Weights of a small audio frame classifier: activation gelu, 8.4 epochs.
Rows from block 6 of a small audio frame classifier, named by matrix and row number. Rows with one number belong to one neuron. Each number is 500 + 50 x the weight over its row's rms, rounded and kept within 0 to 999. All counts start at 0. Numbers have three digits each.
After each neuron's rows are labels from the 100 clips, of 14976, where the neuron reaches its highest value: "responds to" is what is common among them. Only what is clearly more common there than usual is listed. The data: synthesized solo parts of chorales (CocoChorales).
# fc1: MLP up (model.blocks.6.mlp.fc1.weight, 1280x320), inputs 160-239
# fc2: MLP down (model.blocks.6.mlp.fc2.weight, 320x1280, transposed), outputs 160-239

fc1.257:484499460513498450518596471579508525534469574463587616498451496453482514426434572517552516449530491423445564562467534591544497553599552448513470523525525471523486452486452509428503578541459528363430531487613524494561472525422525529513385557
fc2.257:540477520460444543476589527481527565479460479483569498598482469501514550444534526373567467548464384491543504467452510450491474492509515486452522509507506544539550499519390453565503587452502473481589444560432456564469508471490479397469439466
responds to: note G4; clarinet; note C#4; note F#4

fc1.335:491407472409569569584517597555543485509451544441517604557567458413507497498500532509503442481524466482451515435501502527470434515502537463575560519486465475430496484597479477508562437484483432469601429497554606488502510539489459456605476449
fc2.335:401426515491454581492495482482534498473505473537606527556505453503512500532474512484430505474480536512479383486499616553465487494569439606480494477501533490457498530545540550506430553625628520580522465449529490428570555524485526372425469540
responds to: note E3; tuba; note E5; note F#3

fc1.51:416489449463489492478567520527470554448473524464484501453408560485511498417400571502525511509531507437481509528478526400498490510489476445448430506448419497523480542547514629452436506426571486544426567572574509581530516476491561447461505477
fc2.51:505559431585541435435552399444511487459500551379453430537513521421489461516515557490494480373507491542409417475503458416566456512600549532505513511489454586472496483492578547548518539533494522585538488465422448546554517525571409481459488575
responds to: note C3; note C#5; note G3

fc1.302:476553505499489573452453577409542369530466544530480471510447451541586456528487444494478418534512539498531498507472519533585518432594460514434510546479512540565551488542490558444440536558609601516573509483574492442576471426478525448549556474
fc2.302:468590459457432537543435511558404465394524507510463584522582515509505473520453530451542487536477430570443558595536527527453526447447457490570491463414453510449504543447536502498470554569448517535518440530440570511457468596438521515373510519
responds to: note G#5; note F#5; note G#4; instrument: horn

fc1.323:533454470477414413414506571479527483545449522432541544580532528455455420539505519601534505487530468456520449436394472369453502530524451546485463554604512538539472414562535458505460555447489557539514411570484530585523555516540587471416411538
fc2.323:528423497487525407577417423586607556471530517446511554456498452488508433475522520502526484584557586494484536484482443499554436553456526521514516470505468547587422436491487525452508465484452408397462548480512519537499477461495514581451442500
responds to: note A3; note D3; note D#4; tuba

fc1.181:546571532431568490454481481425499507428426527478479570564470478544538506478468482469460466556497545452546487511530577472425617523519470515483485477551459452564504530535524551522508515489440456489413486509471537435477497445482520537431500509
fc2.181:618534491472549509532551465572469458422499495443459511393496543546415370530532393525552403643586497585495513350429543566494602537492436496517520503497514533592538428518518557497530481516520533513549483463546541576514503570552529484568563491
responds to: note A#4

fc1.190:398461496463324452502477463534550523432504508561452456501481461514468468518529465474446467509626449431512504510508488512553416518508461414468506501568449467587530503449558464618447513473524515393531518560492513559483487474402479561483557604
fc2.190:570548503500589462551471530479470451454589652525610426461524505421498521496545521487508538487478466574464496609522637501562478531481472634451529441488501508581495485564376363493583431574389542528570458532498493435482502521524488566621491454
responds to: note E3; note A3; note G#4; cello

fc1.346:479475479480565488420543623379546511411578564516532501558568545448449551466537551541503496573476523522500502455519539507436447550492555599449590517509475519498572451466558494536527456448534502538489530427558508552497586418473612473564417522
fc2.346:534450480522424459444636488429610477462495412480507598515413542579493446513515530496485566464460513443521489493414434481462541517467525409484383451455501524507474529520349478550475516455506570469526469608479535499543568438476561531562435518
responds to: note A#3; note C4; note G#3; bassoon

fc1.524:506532505491545446470510547506552514482435492551573449478560438418529506520466471476505597409594566515466609473454544499446500555526409517481472483496456544560545549432621555508569628454514414613440451568409598481485524557494454463416561427
fc2.524:547519477468449597519554552460440454503493466437473509545515461466540494499421475536463449527503551446537528539554548466528484508443518503494579533478410498394509542489467408546499562671491456401516501485394489566467531465523416443504462500
responds to: note D#4; trombone; note C#4; instrument: tuba

fc1.518:517501469528505686511472521579462445492534507539476579494471538540565501427479467522485508481445431480497506476486463485549519494484567501436559506512593509442437474521469531543494624511370471528519547518443447539527510572532369451414496569
fc2.518:492517568471453444479558466575474456507458513460541463513494493568532433481527496493487506499456548464521516501497444524457497411497497462461447522456496548497375481481544611495427426556471472537533549479600506493468584588544564425484557435
responds to: note A3; tuba; note B3; note G#3

fc1.614:455485528501528497483515470542484476424452539444490463550497473504466493579447501523484449582515542430505466527552507534536401539502530507534403438487551597464504480521454447453529508385612473618510543504540450489463547534508466585513519548
fc2.614:513482568506553593532409500447533425520515420445556518511522485446448473554516555407524536502550552466523409431427499510484461550435502472536515445510500568550528490409439517476494601498552507666534490543522501524444417549482493444447589410
responds to: note F4; trombone; note D#4; note G4

fc1.284:595464484481501511535527531551407499460463492490475458514509563475487489549579573554529533494431514450525503457444531517443649541632556481496589482657482474504611510493435559562585479555577461515486461546540499511506486545487495516528481449
fc2.284:517572440484454527607566445472470544478488490527557494488456435517515505536528516512487509497465544518551437424479463525339641494516525530501507571470552390626489504538550554515437519497518493510527542460468451408472444542525457444457473515
responds to: note A4; note A#4; horn; note C5

fc1.482:466425428431573411468507453415464417604505481527455490503486550418546448418540551488505530444520536503447507543568543487509512535453441508396431560576482487578463471541495529361496613567487504514478560516480561520478469524461482370465493526
fc2.482:464498466614535567497585392502440527530496510458473475417469555578489513510523530591507501448391498498535499528407513467432539501480546553481474503485487494588518385570392546546469501484492481466512505487455520490510529516466548456483505463
responds to: note A3; tuba; note G3; note A#3

fc1.75:468437546524490512519613604423498542535441478521495428470492480530507567465527526522484568462523550507489499513437551505496541522513513449478475490483479508491483468510567488535508446520505437501479505444499505557560529518445516488474629544
fc2.75:502427498500551496472544484542511433458455527483609486586430552434501562507469478535447547451561475540435532557495481520425437523576483527467528478423538545503483508441541407492430516439410537486507420525440498484571460480472466513603569402
responds to: note D5; violin; note A4; note B4

fc1.721:468515455482460487584531484488460413514475561525551565467430423489498551442532524483520508488459495542558434498445484557547530569545566585501441476530479543517417542581485550528497448473417459478505535485510604447421507458500500465514538538
fc2.721:495540455437446510511542377433606447532480446536473388505459539342502400475536530451589521451466465489514438508427585439473508534424454542539467558493528518486459414475570559535541562461587484641513516523516552463519551473470522600463437592
responds to: note F#3; note B2; note B3; note G#3

fc1.311:393438577499617530556537588567581552497479513467514505461519452469513529530558482467487502508416483558559488511518426612509551511469594472490534437543474408476481568458441586512479500502437661448527527420387413608575532518467418492450535450
fc2.311:560464459504500512461448502451499466466542544520537518521474546477542487440494556509517457576579467449429485447618511542601566398494494405482361527527462548529457483507487496518481483480529506552476542486515549481463507522489540525597508426
responds to: note C#5; note G4; viola

fc1.351:480612502504517473517465560580476504486446519494497490495578493416547484500476542500543554506480514410483547449474533501497501582553540482538523467510466419530494519524522539429450461547536460537499494524463550453474435528522473456501514439
fc2.351:513521513438482599491454428425570539469620504491494482552510484467485498486470499465475549573530446477570482424372494426495540441444497498496488507573630533447432475488537505437487513416471541384536575455431429481503519490538476549380387486
responds to: note D5; note E5; flute; trumpet

fc1.428:552509438492447500477547510434576570449388459457555477608559407636437487479597491582499514506499549507508546461445510500452562518452501488499477512439466424480526502444581475471426455485470435442464500527441480515467542480488536474408563556
fc2.428:567581573581493531545603520515432438490510577446513437487526538557577514513520478472458498434604473622568506555420453583482554445429457534573514533575547563494497578533567519473424428414546564482502486549526470509506501538561411467601440363
responds to: note C#5; note D#5

fc1.681:440408469446636457522541503459453503599462474549594566510614501459485512528539503433477400511453525403527547456469509382548495458436481443538480510537483619482415559435504556472545450499451595596539505462565502478425561537476534471478471558
fc2.681:547511398562535410556522494483412416500442561590502478483491422556534544428443473464479509521464462584567469501412445585580464458548541464564563533500592531533501501548405551492470459474467514482473374489425456519456481499512447494444498468
responds to: note A3; tuba; note G#3; note F#3

fc1.196:489562478556406512420478527429561518574545592419542507471499495447473475523484605475530570440548552544520508429468642497539487470433523536575428465573527446458474540582525521549397504613538488442438511466503500436501607485563556505529500436
fc2.196:456433407448513478504540501539597581513513504483488456499502476505545522515446466576516546529467469551489541522476430570505505619569566447538517504521502588456503537488620522506431465458557450480469561509578456574555455569519543498507461537
responds to: note D5; violin; note E5

fc1.330:420578503432481555482477406551542502453458452508529442424530535561423597502522491516508601400456428518547500526555594492534481520433505505448436542517380499439529500464545488470448552519557495506468523596439465523463527530438565497548524485
fc2.330:528583499519555467486504453518514474533528549353493520482413469548534475381405454440537483511561550523477465584400441496515491484549576446490442388447605516386447474462394572460572487449524495587500500549479470514580506520554465462532496491
responds to: note G#5; flute; note F5; note F#5

fc1.758:490472523535498450554577448420463474573495543516584513430528470471451462432457513403514566507521579508514504549541527473575508479421589492509480467403557568498593547496607419510447510407576437493486573591521483490534510553578534440497503452
fc2.758:537549472439589560438461462551551460513430521547555506536448432475505541520547485517517484496545476591429522487512526473531509471475536466560508457501548507489489437530557525437514511536443506496495537469413577365514441607456522479529500528
responds to: note C3; note G3; tuba; note F3

fc1.435:486590463529504510465474530570488518500526579487459475395475493567477437515523447432532498553464447526529450520493523542532553502425556476537493446409532501604474491500483504477435516465405544461447523498432576461554431489468568573532461348
fc2.435:513566500478436517429583523505461439576501468420457457464447614498566512542535499489466466590491528510515484491532534539518413574453495553558588527499528537500527456525505485523479474617496554481531473449540599502468482458430538665522622470
responds to: note E3; note F#3; note A3; note B3

fc1.465:595556508397496514532596495529501441459605527498522504553488580429558546558518491540404428375433451506449507435528537498526472509535555583450492495466443598496457494516418570519551559532461483475436474564552590423430491467584440423616507508
fc2.465:455420507502516510515481533397430576459489542460485461475519555629498627528502470436548537545393571538436395511404542561495484491536501459474502468458492403492424486533436553575599493495548512578506471453499435509548471562506504483465431495
responds to: note A#3; cello; note G#3; note B3

fc1.242:490514577467442516558529459418546588566415458540432504481488465506433569507401499454570440430441559530544498534541514512558508518533480514529513501505516533535503569472462580503350558487393462460480603446494517464502456524531471499540529493
fc2.242:481465534541455485388530510450479508500529426558494514534515417566617537436558538492500513517481502440464537417504478501514353519486551512490563470450581512466473477521469469537480478458469609588461514531458557474512527511413431494528584486
responds to: note F4; clarinet; note E4; note D#4

fc1.678:501512525481420465508530482409543495484431497520507488487413525452468459499486446459520512477475493468565404531427677635522442535548476438537533608440484542489509460473549514493518511507563518547574480595532565445562501509436453547591561526
fc2.678:471523510478478467472423504461540445479424397594455474511469562375406532503479500548491561364452487518447565493531524497519533519531480555485424486435537559608466508481525477515515479561455547488545483492471539585539571567431562485501480492
responds to: note A#3; cello; note G#3; note C4

fc1.135:511444497465523426422455482583390471487509453522477518561518603547514458525515512519479551531415449508429532554532490537562484512510627548528532544534542531528540516448413455527594489516622510444489541510433498467430506562464544552497540448
fc2.135:429401513532572407537553451458535532534489562495472497446496496451496445432492523467475534481531521478487592507466425519455488504513567457617475560506590515507532582551463435547532493451494515580415474444498547518407504466524442431630443503
responds to: note E3; tuba; note B3; note A#3

fc1.151:494465498475503522569456467518503483587488447540564446486493548476495520537470514500495541584504466443541526495526439498454537563499456518527497442468531472470498449498444530420604544492463568666514536503374509451520619402504509467441555522
fc2.151:467471504511508544483448436516427470535440485512504510497530532589513388535514466526491588455489448578534446461419470477426497484466445517531528455463517399392524498516519490524477473406600419472521481428684470506559579513491526436420404464
responds to: note A3; note B3; cello; note G3

fc1.452:481519468461551567504465524589513499441433467613544538410490600461541496502552494560527521446546430548467491512490530474496547588504620504554475537527536537562389526535451623519467496527484554466544448524529556504508550434473569560484474500
fc2.452:439492603515513502468441485362483571493511471447519543496492543470542507485477517484506454545521444524459543549461470503497463494518490503488529460513534544450478491499508570542542515556547565543490471514450546448489414495521536449567456507
responds to: horn

fc1.6:454547483459543470544404495383522524429450475581450543432489549559504407524463422453533461385486578500596536536534520589571444514510454511597480577425506528505432447504543523467498465452448539447472449559536535500485544479475583428505539570
fc2.6:548469469524541495515532655468460498496483577422507463562394451424568400522482459468496450416456459493500500486495508575426511446494508525499450465406471506509515615473473547499462574536517482532570474468474425456552529535499452471553543464
responds to: note A#3; cello; note A3; flute

fc1.154:513437431496569536409476451469486510497562522524536527403536426455564578355490524527575520511540467525554539507587617563481486542444583578483459489529444480528477584572477466458499546473509447505480512613469461514543475509459584444514463573
fc2.154:390520528480425441468548422444497452470484609502476476517448475460602556545481623470474551457540370514468484528469628511490520512510446566456536477489499554556581480514518419557442495562441471494557530450488591558443456577417550463597556507
responds to: note A#3; bassoon; note G3; note B3

fc1.761:531508433428542534572533483505447536448529493461445579458569506471492487612528512431496527504512601522483459543447491520538471470504537446497430520609442468487443507545519513478519544423467494447459549484502519401481505466401536531475480511
fc2.761:476595440555615475343554569576523561551545494506578516450466476497509524545510520488535473482544456477518481491492480541481493465481500499533501480532549614540553475463555521577497502533464495606456549563509489457542429536502498435533382508
responds to: note G4; note A4; note E4

fc1.354:451490472554471500504462500541461479447496444536379524532438483501518401466458499547469479443505602521565535515568488541533456486508466534493428455442488462594519406503573552522470560500547520546415512457380415510494549569476470498449579590
fc2.354:490490603508549475365644477422496502500467485563548465494545465462482528524482517607525528482432470490494577510503584416407479426511505484473499519515514417577487535540439426412503491474496508445477549489471425503522491555533486496473601530
responds to: note D#4; note A#3; cello; note G#3

fc1.648:503430520504560373471564440368547552461470492539467598641513532428441463494450493503522495582572533505437468496582494517480449582484542478462528503441379466525573617554527509502486467482578483492489482527478512579490462578555508401541478549
fc2.648:406497384583554565529489446401539513573512452544602478472493507523573484490469538511572491521553534448482483490475402513533479478452508460438529539456536477519497559582461517489434577474605518472507557584499576481514556425499477452530513484
responds to: note C3; note G3; note F3; tuba

fc1.69:480478516451589513589459423566489505464490535537451512493474491493548533501563530508540521459506488433603578388439499493521487437555543530439508539587491507436485458549513528453426564567545472563436504486467476367507436497455480501465459569
fc2.69:527461622532538495408484500467467576507559524524458515413511420579534484551508466490502459514550449566531477516416566444484420514486524589463437514526531582446543506507482462547415496417511449539464498484406447540480548496599494430492515491
responds to: note A3; tuba; note A#3; note G3

fc1.599:502535435569468451416548548466474484490445535487570464437465552448504465459484484509505515402547509498481488458472563505452456468494557541465458444519516520529457437484480610548480507546529498495565610430519481532556576588536524468474515483
fc2.599:489504474522532499591537415485382473438412463536487489420525599587453520459431506547407484546520546416461461459569502466518495511490515554526477464495454488566484531503551554476532463450549540520447545565453494495424568445497510425531517561
responds to: horn; cello; note D5

fc1.61:524500583429472586503481554541507461543491406473601564505471516494432588468477448438504606506503542519499622459611390460566470562480505579432534559569413478526503498456479499441504524524339437452442481483456603597527597567561459542525478449
fc2.61:501454522489526487553519419417489502482535477403479416454534491554498478516469506399490552500533445501488570433445522399540512471459512509580535464567530629501463560519577451495488502520519472533461477409504475547466515529518492551534508687
responds to: note F#3; note G#3; tuba

fc1.193:453504554516488442507468529572474441506416511535447430419379552474435536553432526520496479495530504451466508546437562556545491443390474404473541494559473425491402565456547474505520524587465525441585468458574374573491553482506473477487341566
fc2.193:464452486522567513451522458444496521536516549562540534463417499488461521514496564523505493510431369481500549497519454523509583504447473529433524455484450431395535540563460443496446463502602537493547512571523459459547550491448475531434510494
responds to: horn; note A#4

fc1.394:512455540513515480393571446456548503553506426507529466444472528479469498473509579418565478456512573507519560470551468472525603458479469466484460468578543488443509481444549499546463497501480503522515538591486496536560594406533540374503591502
fc2.394:452600469529455557524448525455459462555509472537498379459517465500487579495454507446479442588453638563515554603495507510538495494509532500520327549527401527529588507514407523533478489539532519528568529439451491572502536423521474496471581475
responds to: note F#3; tuba; bassoon; note F3

fc1.737:490489520456543461428492578523487564413512476562498451456496542526597510511500432488485586471458482458499647457429535443498484517512522492415505500486469494506521461483487494487505425520396518554559520458544507504513513458570465454494490542
fc2.737:487435555527561519524620569471475484575522430558585632446523516491485453488495447413446449459475425482531533505519541516470473553547505516521496502457468469479546414497476471489468465502481539537536459485415581516492470517492507559390494478
responds to: note C#5; note A3; cello

fc1.559:379511511578444448546553424516510517510504487469556493487505515497485427491497514490510510520549562437604447478431546475467515470471474467431507463560551546576535490505509477483488517488453532511597536437449522532541505487447509560481507479
fc2.559:388471485508570523453541562524460493541453495523491527448466475462486531445506421533494518428531467485422426517547517465494527449454405517409508349512503448497458566482523501484516505544484507507510481510401492491438399512491411610420534455
responds to: note D#3; note A#3; cello; note F3

fc1.189:539438513539578451448509532479489459382456484481501419421467426472507521574450511443497478599416479446463400504440483549548478526400450540466550466543472491488466509471569627501597489542495530565581532448540497561600601425533529520435465564
fc2.189:502580508506572498465549495459517523534529471540533542641463575531493578461571446451443542559483465453499435462519444582552567459514529434492496535529537469532511479515591514593517435460525537541528532486493470459468647550469508446369455587
responds to: horn; note A4; note A#4

fc1.602:491526528360539470563422433567514484429557361494478482497481563506523446512432492535452500505589434493581500433500547598466435429453539521457499481515401546495509434474520363531418554502482523525517566509505455431444517458447468491489622500
fc2.602:488543501576443432510521580546521481579494480483469509547477523453528445494511518496436476498454366548537524484483588523469518467438484495493591594429546457470471470553546518470545491520507498520465520508535440495519493448506457502536490463
responds to: note F#3; note G#3; instrument: tuba; note E3

fc1.437:547586533414438473556497475499509542498432457585469502517533556491511512474431532535502489461465576430502489475443498450581490518496397463435439438468425469532443587483571503541503515490485471417559589461450401471474539484460480436501443593
fc2.437:539496459472590516514520494566550544549577481419604493462476508492546473519495434458482449471389454523519504503594505443519512511513480496583415470537487483481489463539460512491491387484498473485425538529486561501432429516534470357580438518
responds to: note A#3; note D#4

fc1.690:491492451575561536512597452492564477421553539507535611512550519495458442473487465502521535560475491463546455492548436437645502490485523485501470465540431429442539580432437553518491513428550421481457509525526516528495556476459454379578429521
fc2.690:569508451581522516523579445576486496513570595505472446532547425448431557486502487385449486402491447463411557508524543539423508435512453546571556624401467480439537449494470511502479602581422512463548478503468477535543552503493516424429621524
responds to: note C3; note G3; note F3; tuba

fc1.31:473543512517420512436495558534485578432497534541465565559526492583474551626567547544546445474568563491532455540466381515503570520528489472492561446541421544486475517467522470502475541486439514478471465490492528465453503544447498581526556479
fc2.31:430490473556479534538554508457535468446453454421448528475454544513460468497488484519470479487432505494529542531500582497510541472542479557519545476472490501546561436522525545503487448493433505508513528494496533483424602469519570586436579475
responds to: note F4; note G4; note E4

fc1.525:436509499575578470535569461450514530484430506449522526514626489477450552488442535466498432510523504491489415506463460481540514600513522474463451461384492573543519571492607582475505583506506467384449523597455548494596469490584517450523503453
fc2.525:547479432452553534485620480429497464494495577496569519501562482444462470516565475556437560487584476511480531563564490452578447537472522505557436526525438600448474482541410549427469551512533507537543552484506450479551559578370529549454480646
responds to: note C3; note G3; note F3; tuba

fc1.455:455508450543566566373575475476543613472498488617462596437457441509526545515542455492496508529520601643484412492504467569473564486522482512527573509528478598494541529476494420465479508469484496434397493465506367520584592539519461460482475480
fc2.455:537524555460552539587523501470451469458558532493548439518461519460563557486397462455497530541528475405447509491476583456481556493460473538501535522523539560481527536443513496403497457423405466537520457511554494483472475456493538496488484486
responds to: note A4

fc1.353:540522521462536507573483480493433523540438441564526458457488495508489398515492477593437574428492558467492495444527521522493513603519491540562433556482488505475516507421538512439434593601471517487500566422419542428421513583518549463445516547
fc2.353:568474538516493507486493518464507470597479630515492409592530637489537524520510558460553475560465540516446512466455503453518466525499473475486576458493450540439381458533462544469547480539500502486479463551512585527392518547554564521610495509
responds to: note A#3; note G#3; cello; note B3

fc1.589:543542572589535501532616473575485494516409481402574484493525508472502581493487575564535546550505499530505542457599504468542504513456479599409363482580490575468504518483504496472609417616505455485505490548442510526497486569543499511507566382
fc2.589:456383432436476509501427364468503547458535533523477507487487529472496489505481558481508451531523549600469415457559511502433415506458598502471565452570432443468538477491522479547451479520458380541490508559440505539559494542533471496497511530
responds to: note E4

fc1.644:573475467481488526503501476489504497525577470453384516443525482501504465457529505417627546528537556428552488517519511565585546475535532523548486507559432393470482466519425443539441580520533522437466553524459441507563492486457428466563579530
fc2.644:474508414528512507581513563475457431557562491456442496435522548528425525525471532471534526407552561487449532576528485512476395458598533482491600441478508489509529497544463531382535490560426481500496509464571532432478506554517396519554616473
responds to: note E3; note F#3; bassoon; instrument: cello

fc1.617:478578500599615589500541437516567512381489490469489458476468543472585429455551561575516552451481547501455484475477495539534528510576491444571515485519486468489447446480532488491494584572470397520465521523476454477451541541485527442457437465
fc2.617:477416507565515503540461456514522404461527462457552521481528457509457442483568436529513512398515427453500546479415528397530487463496527587401617448532428492562561520356406566520464485541465535584497498526547519541564434423476515527455459459
responds to: note A4; note B4; violin; note C#5

fc1.701:501499535490446541439422493622486485602504565512473518579544538496442494524444480476512593537476471470521391473471449624474508438482541539480488531483507470458463361491470545484558483559568521340437463556516526570501537592519503513534441486
fc2.701:383575585398454539466515528435461435593458429563411429433475432469543469497458541453420472535593503414433574462481569534480488504526523409516474476443437504507529476547572509551487573462493575398568495522494584524671432527423539406503599561
responds to: note D#3; note A#3; bassoon; note G#3

fc1.155:469573497431442499474557427608453575594408609460500396638475484530547501525449438504369432525463482486470513466538474563529512460492567633542431447482557495596476487493495528511385547541505449565328606545436614496531513543498460490567471473
fc2.155:543451492484433546581499387617465482456500578422523559492465554478541488486496545557604560540391442469505484564446541453588386493586497484568455407427511364483515478507603501507534508486514459503551568535440523499465495522496536599418502520
responds to: note E3; note F#3; note D3; cello

fc1.226:510535486513467548590401474476444431457544554467511576454557566508561513494470519490468410570511535491439482490475524583502505511429562483501440503464519398528518539525553458535525562534544515554532459501421562428581424517533487493423409596
fc2.226:502581498497497540504554619522509476531443469446509416624521486443539478595508553575560464510609490512426444569462478457488518504426501559438381500491590507528538508520563476512448495576526437469432510520502495493454533589482494491539482498
responds to: horn; note G4; note D5; note A4

fc1.380:410501504476511511461411473553517515537549503426470607514448466429490463463542536526454462587495415541501470463604538542536572518595530548439403515492567447514576470440505445555554473505572459528518563574482496479482612569454457456392493455
fc2.380:487556400494531525548543471493534515543422553485530545448593506472558534525542538543495534402520465486476381477467510543503512486469477428447460495459544543365487513475451534600490462488513458650476487462511482491520561495499470413439510440
responds to: note E4; clarinet; note G4; note C#4

fc1.86:509508525467495574469546539505534388474503449431568416509509543453424501518429470525518487512540625420477509455491520491528570514520478499549502468575500550495532477571533571466518554505516528507537524496429495368531530507412444536413452462
fc2.86:540436437517538538482430509485499546594510532534494572445514466528468552406452490508560564477521493481519497481437476563477428372456449538606568475495453506510406535539581436457505544516483505512581378452516458507471402459446590575426388489
responds to: note A#4; note C5; oboe; note G#4

fc1.598:453454488458483532510495494480539568495541417488481525480451581429547528491388575594578539518473462481479498521474483465498442452471581544452376446500506466542462464550485577509496501457467453444482508502453517561552478597513447553541409437
fc2.598:473485537434494551439609476523508427495517502485596457466406440510489479552482491464465468478482540449578516459545535496515438563483540456425512421539431489531467566459434466452462531497508561502514430468453557535530477504504468503420492531
responds to: note C#5; note B4; horn; instrument: oboe

fc1.262:460433505411449576502625571539488493413524490493465530453482501477547467435432459491515474546541486468494454532453518496558492489502567517512560504491604484488475490496490468455428585520523501526504527514488576481635592471420499477532483445
fc2.262:525587534530480507492476526480507546508530513426530427560503476518432333516486580540615495579519476375507520487496579523488491526549507500537466475510506539545470520465525607555534516450445490570546450546521525475533513549446565592509500539
responds to: note E3; note A3; tuba; cello

fc1.203:517478504536525568596477487534476498503426553423551560455545521436525474530482580457490581557499534561445446510579522486414471499519573496486460454464475494551455522405487497548437550501474561571434505501438454457576542522560367499466441546
fc2.203:535422400496564553536476442476528459514518559477361443487415467505465483515475559480526488527476607471522551549474470488503458451538447480455442539539482518437566465477429491560492575531508562546514527536493499534538617559466501505523503444
responds to: note C3; note G3; tuba; note F3

fc1.714:572490587501495495490550431488499421528517518501527436533498466433489504634526572582496470539507550482472525472508410471489522514496446546481492531454407515417529527476558504498518532525490436559514649537435603414476594494488539489579505544
fc2.714:441443381379456523551472451451482477412508446508387501552491550519526525515502578427487546483502441490545511548422575461435540550536505441435490435494467524455527455477495555583441474448449405467481534435522458510515567531485479440444438558
responds to: note D#4; note D4; clarinet

fc1.484:477490404493486561467572522426466550678550545444548478529544551500528528486522478506470530456535570490489564480508532443519452618506528519449442477567517538546511501462564555545465523518494515541531532476565545546536471437486595393427545571
fc2.484:466536537577471485440475488471541426454453525465458483523477495509481549529494487485519509539569456509552475574595486556448559416468490501544598489390469495520593611493479489422557399472520484455498600565511480442394456477519568496538573482
responds to: note F#3; tuba; note G3; note D3

fc1.577:547595502487511430492517593497547474507458474466562473499463546516482496469525477533426440596468438474590427572532379535485538526375550431517568494547370484418419512428515495476520508573475534622657521504536534488528546425503499557486446483
fc2.577:554481497510478459447692516534536555426571623555456499490527552423569597473477547545501527554561492591476488487470546518525532476544427492490528570516546485472489528579553549471503453572497417562595554537549431484540556415453577522479400536
responds to: note A4; horn; note G#4

fc1.128:420576505495555543531557497481457509426500606411510469503526519464494533497520536525457457535438465553520539454509528499515466463493599435508510463519603543589551496556535487599419617562516506520497540445460459579414473540472528548399509483
fc2.128:519469781479558480467525509549459607566447511582472455450594522540498441527551564396532434461462566516471458476495489566432514479523453481432586529474472500382490473455442526505528454466440538533448527496579501477465454549417602533519486483
responds to: note A3; tuba; note G3; note D3

fc1.539:469552480591417493466463465400511528567401512453463512549579462546465489458506448451485542451477505483434593538501559510606523449509507510418492492506411439478460491475487461515526508516482425464478550583456485509463557559572489517465523516
fc2.539:548430485544481492465481449477582466544488501473521418506543554510493546503462493547485516451499459505482425496552544397481423560492567439572462495489499524541524498416435496544472560532410597483476478417462521539417571472521469554535479498
responds to: note F4; trombone; note G4; note C4

fc1.340:591486595493580588490530550457547520488528492491417489573501531497550491496541485408453530514419453500500553476449532542519439440428503590470505554574424613476511534513501492517452528535541446456552504506518525568566501481495628391547541540
fc2.340:429615457454523467505500472509492478533540493577466446477545519569455486562448537480593519490446567546659506474512456477457461608520430433460441495408488469511395480556509541487481527551526495434437511530523550446448491495479502553485457578
responds to: note C#5; note A#5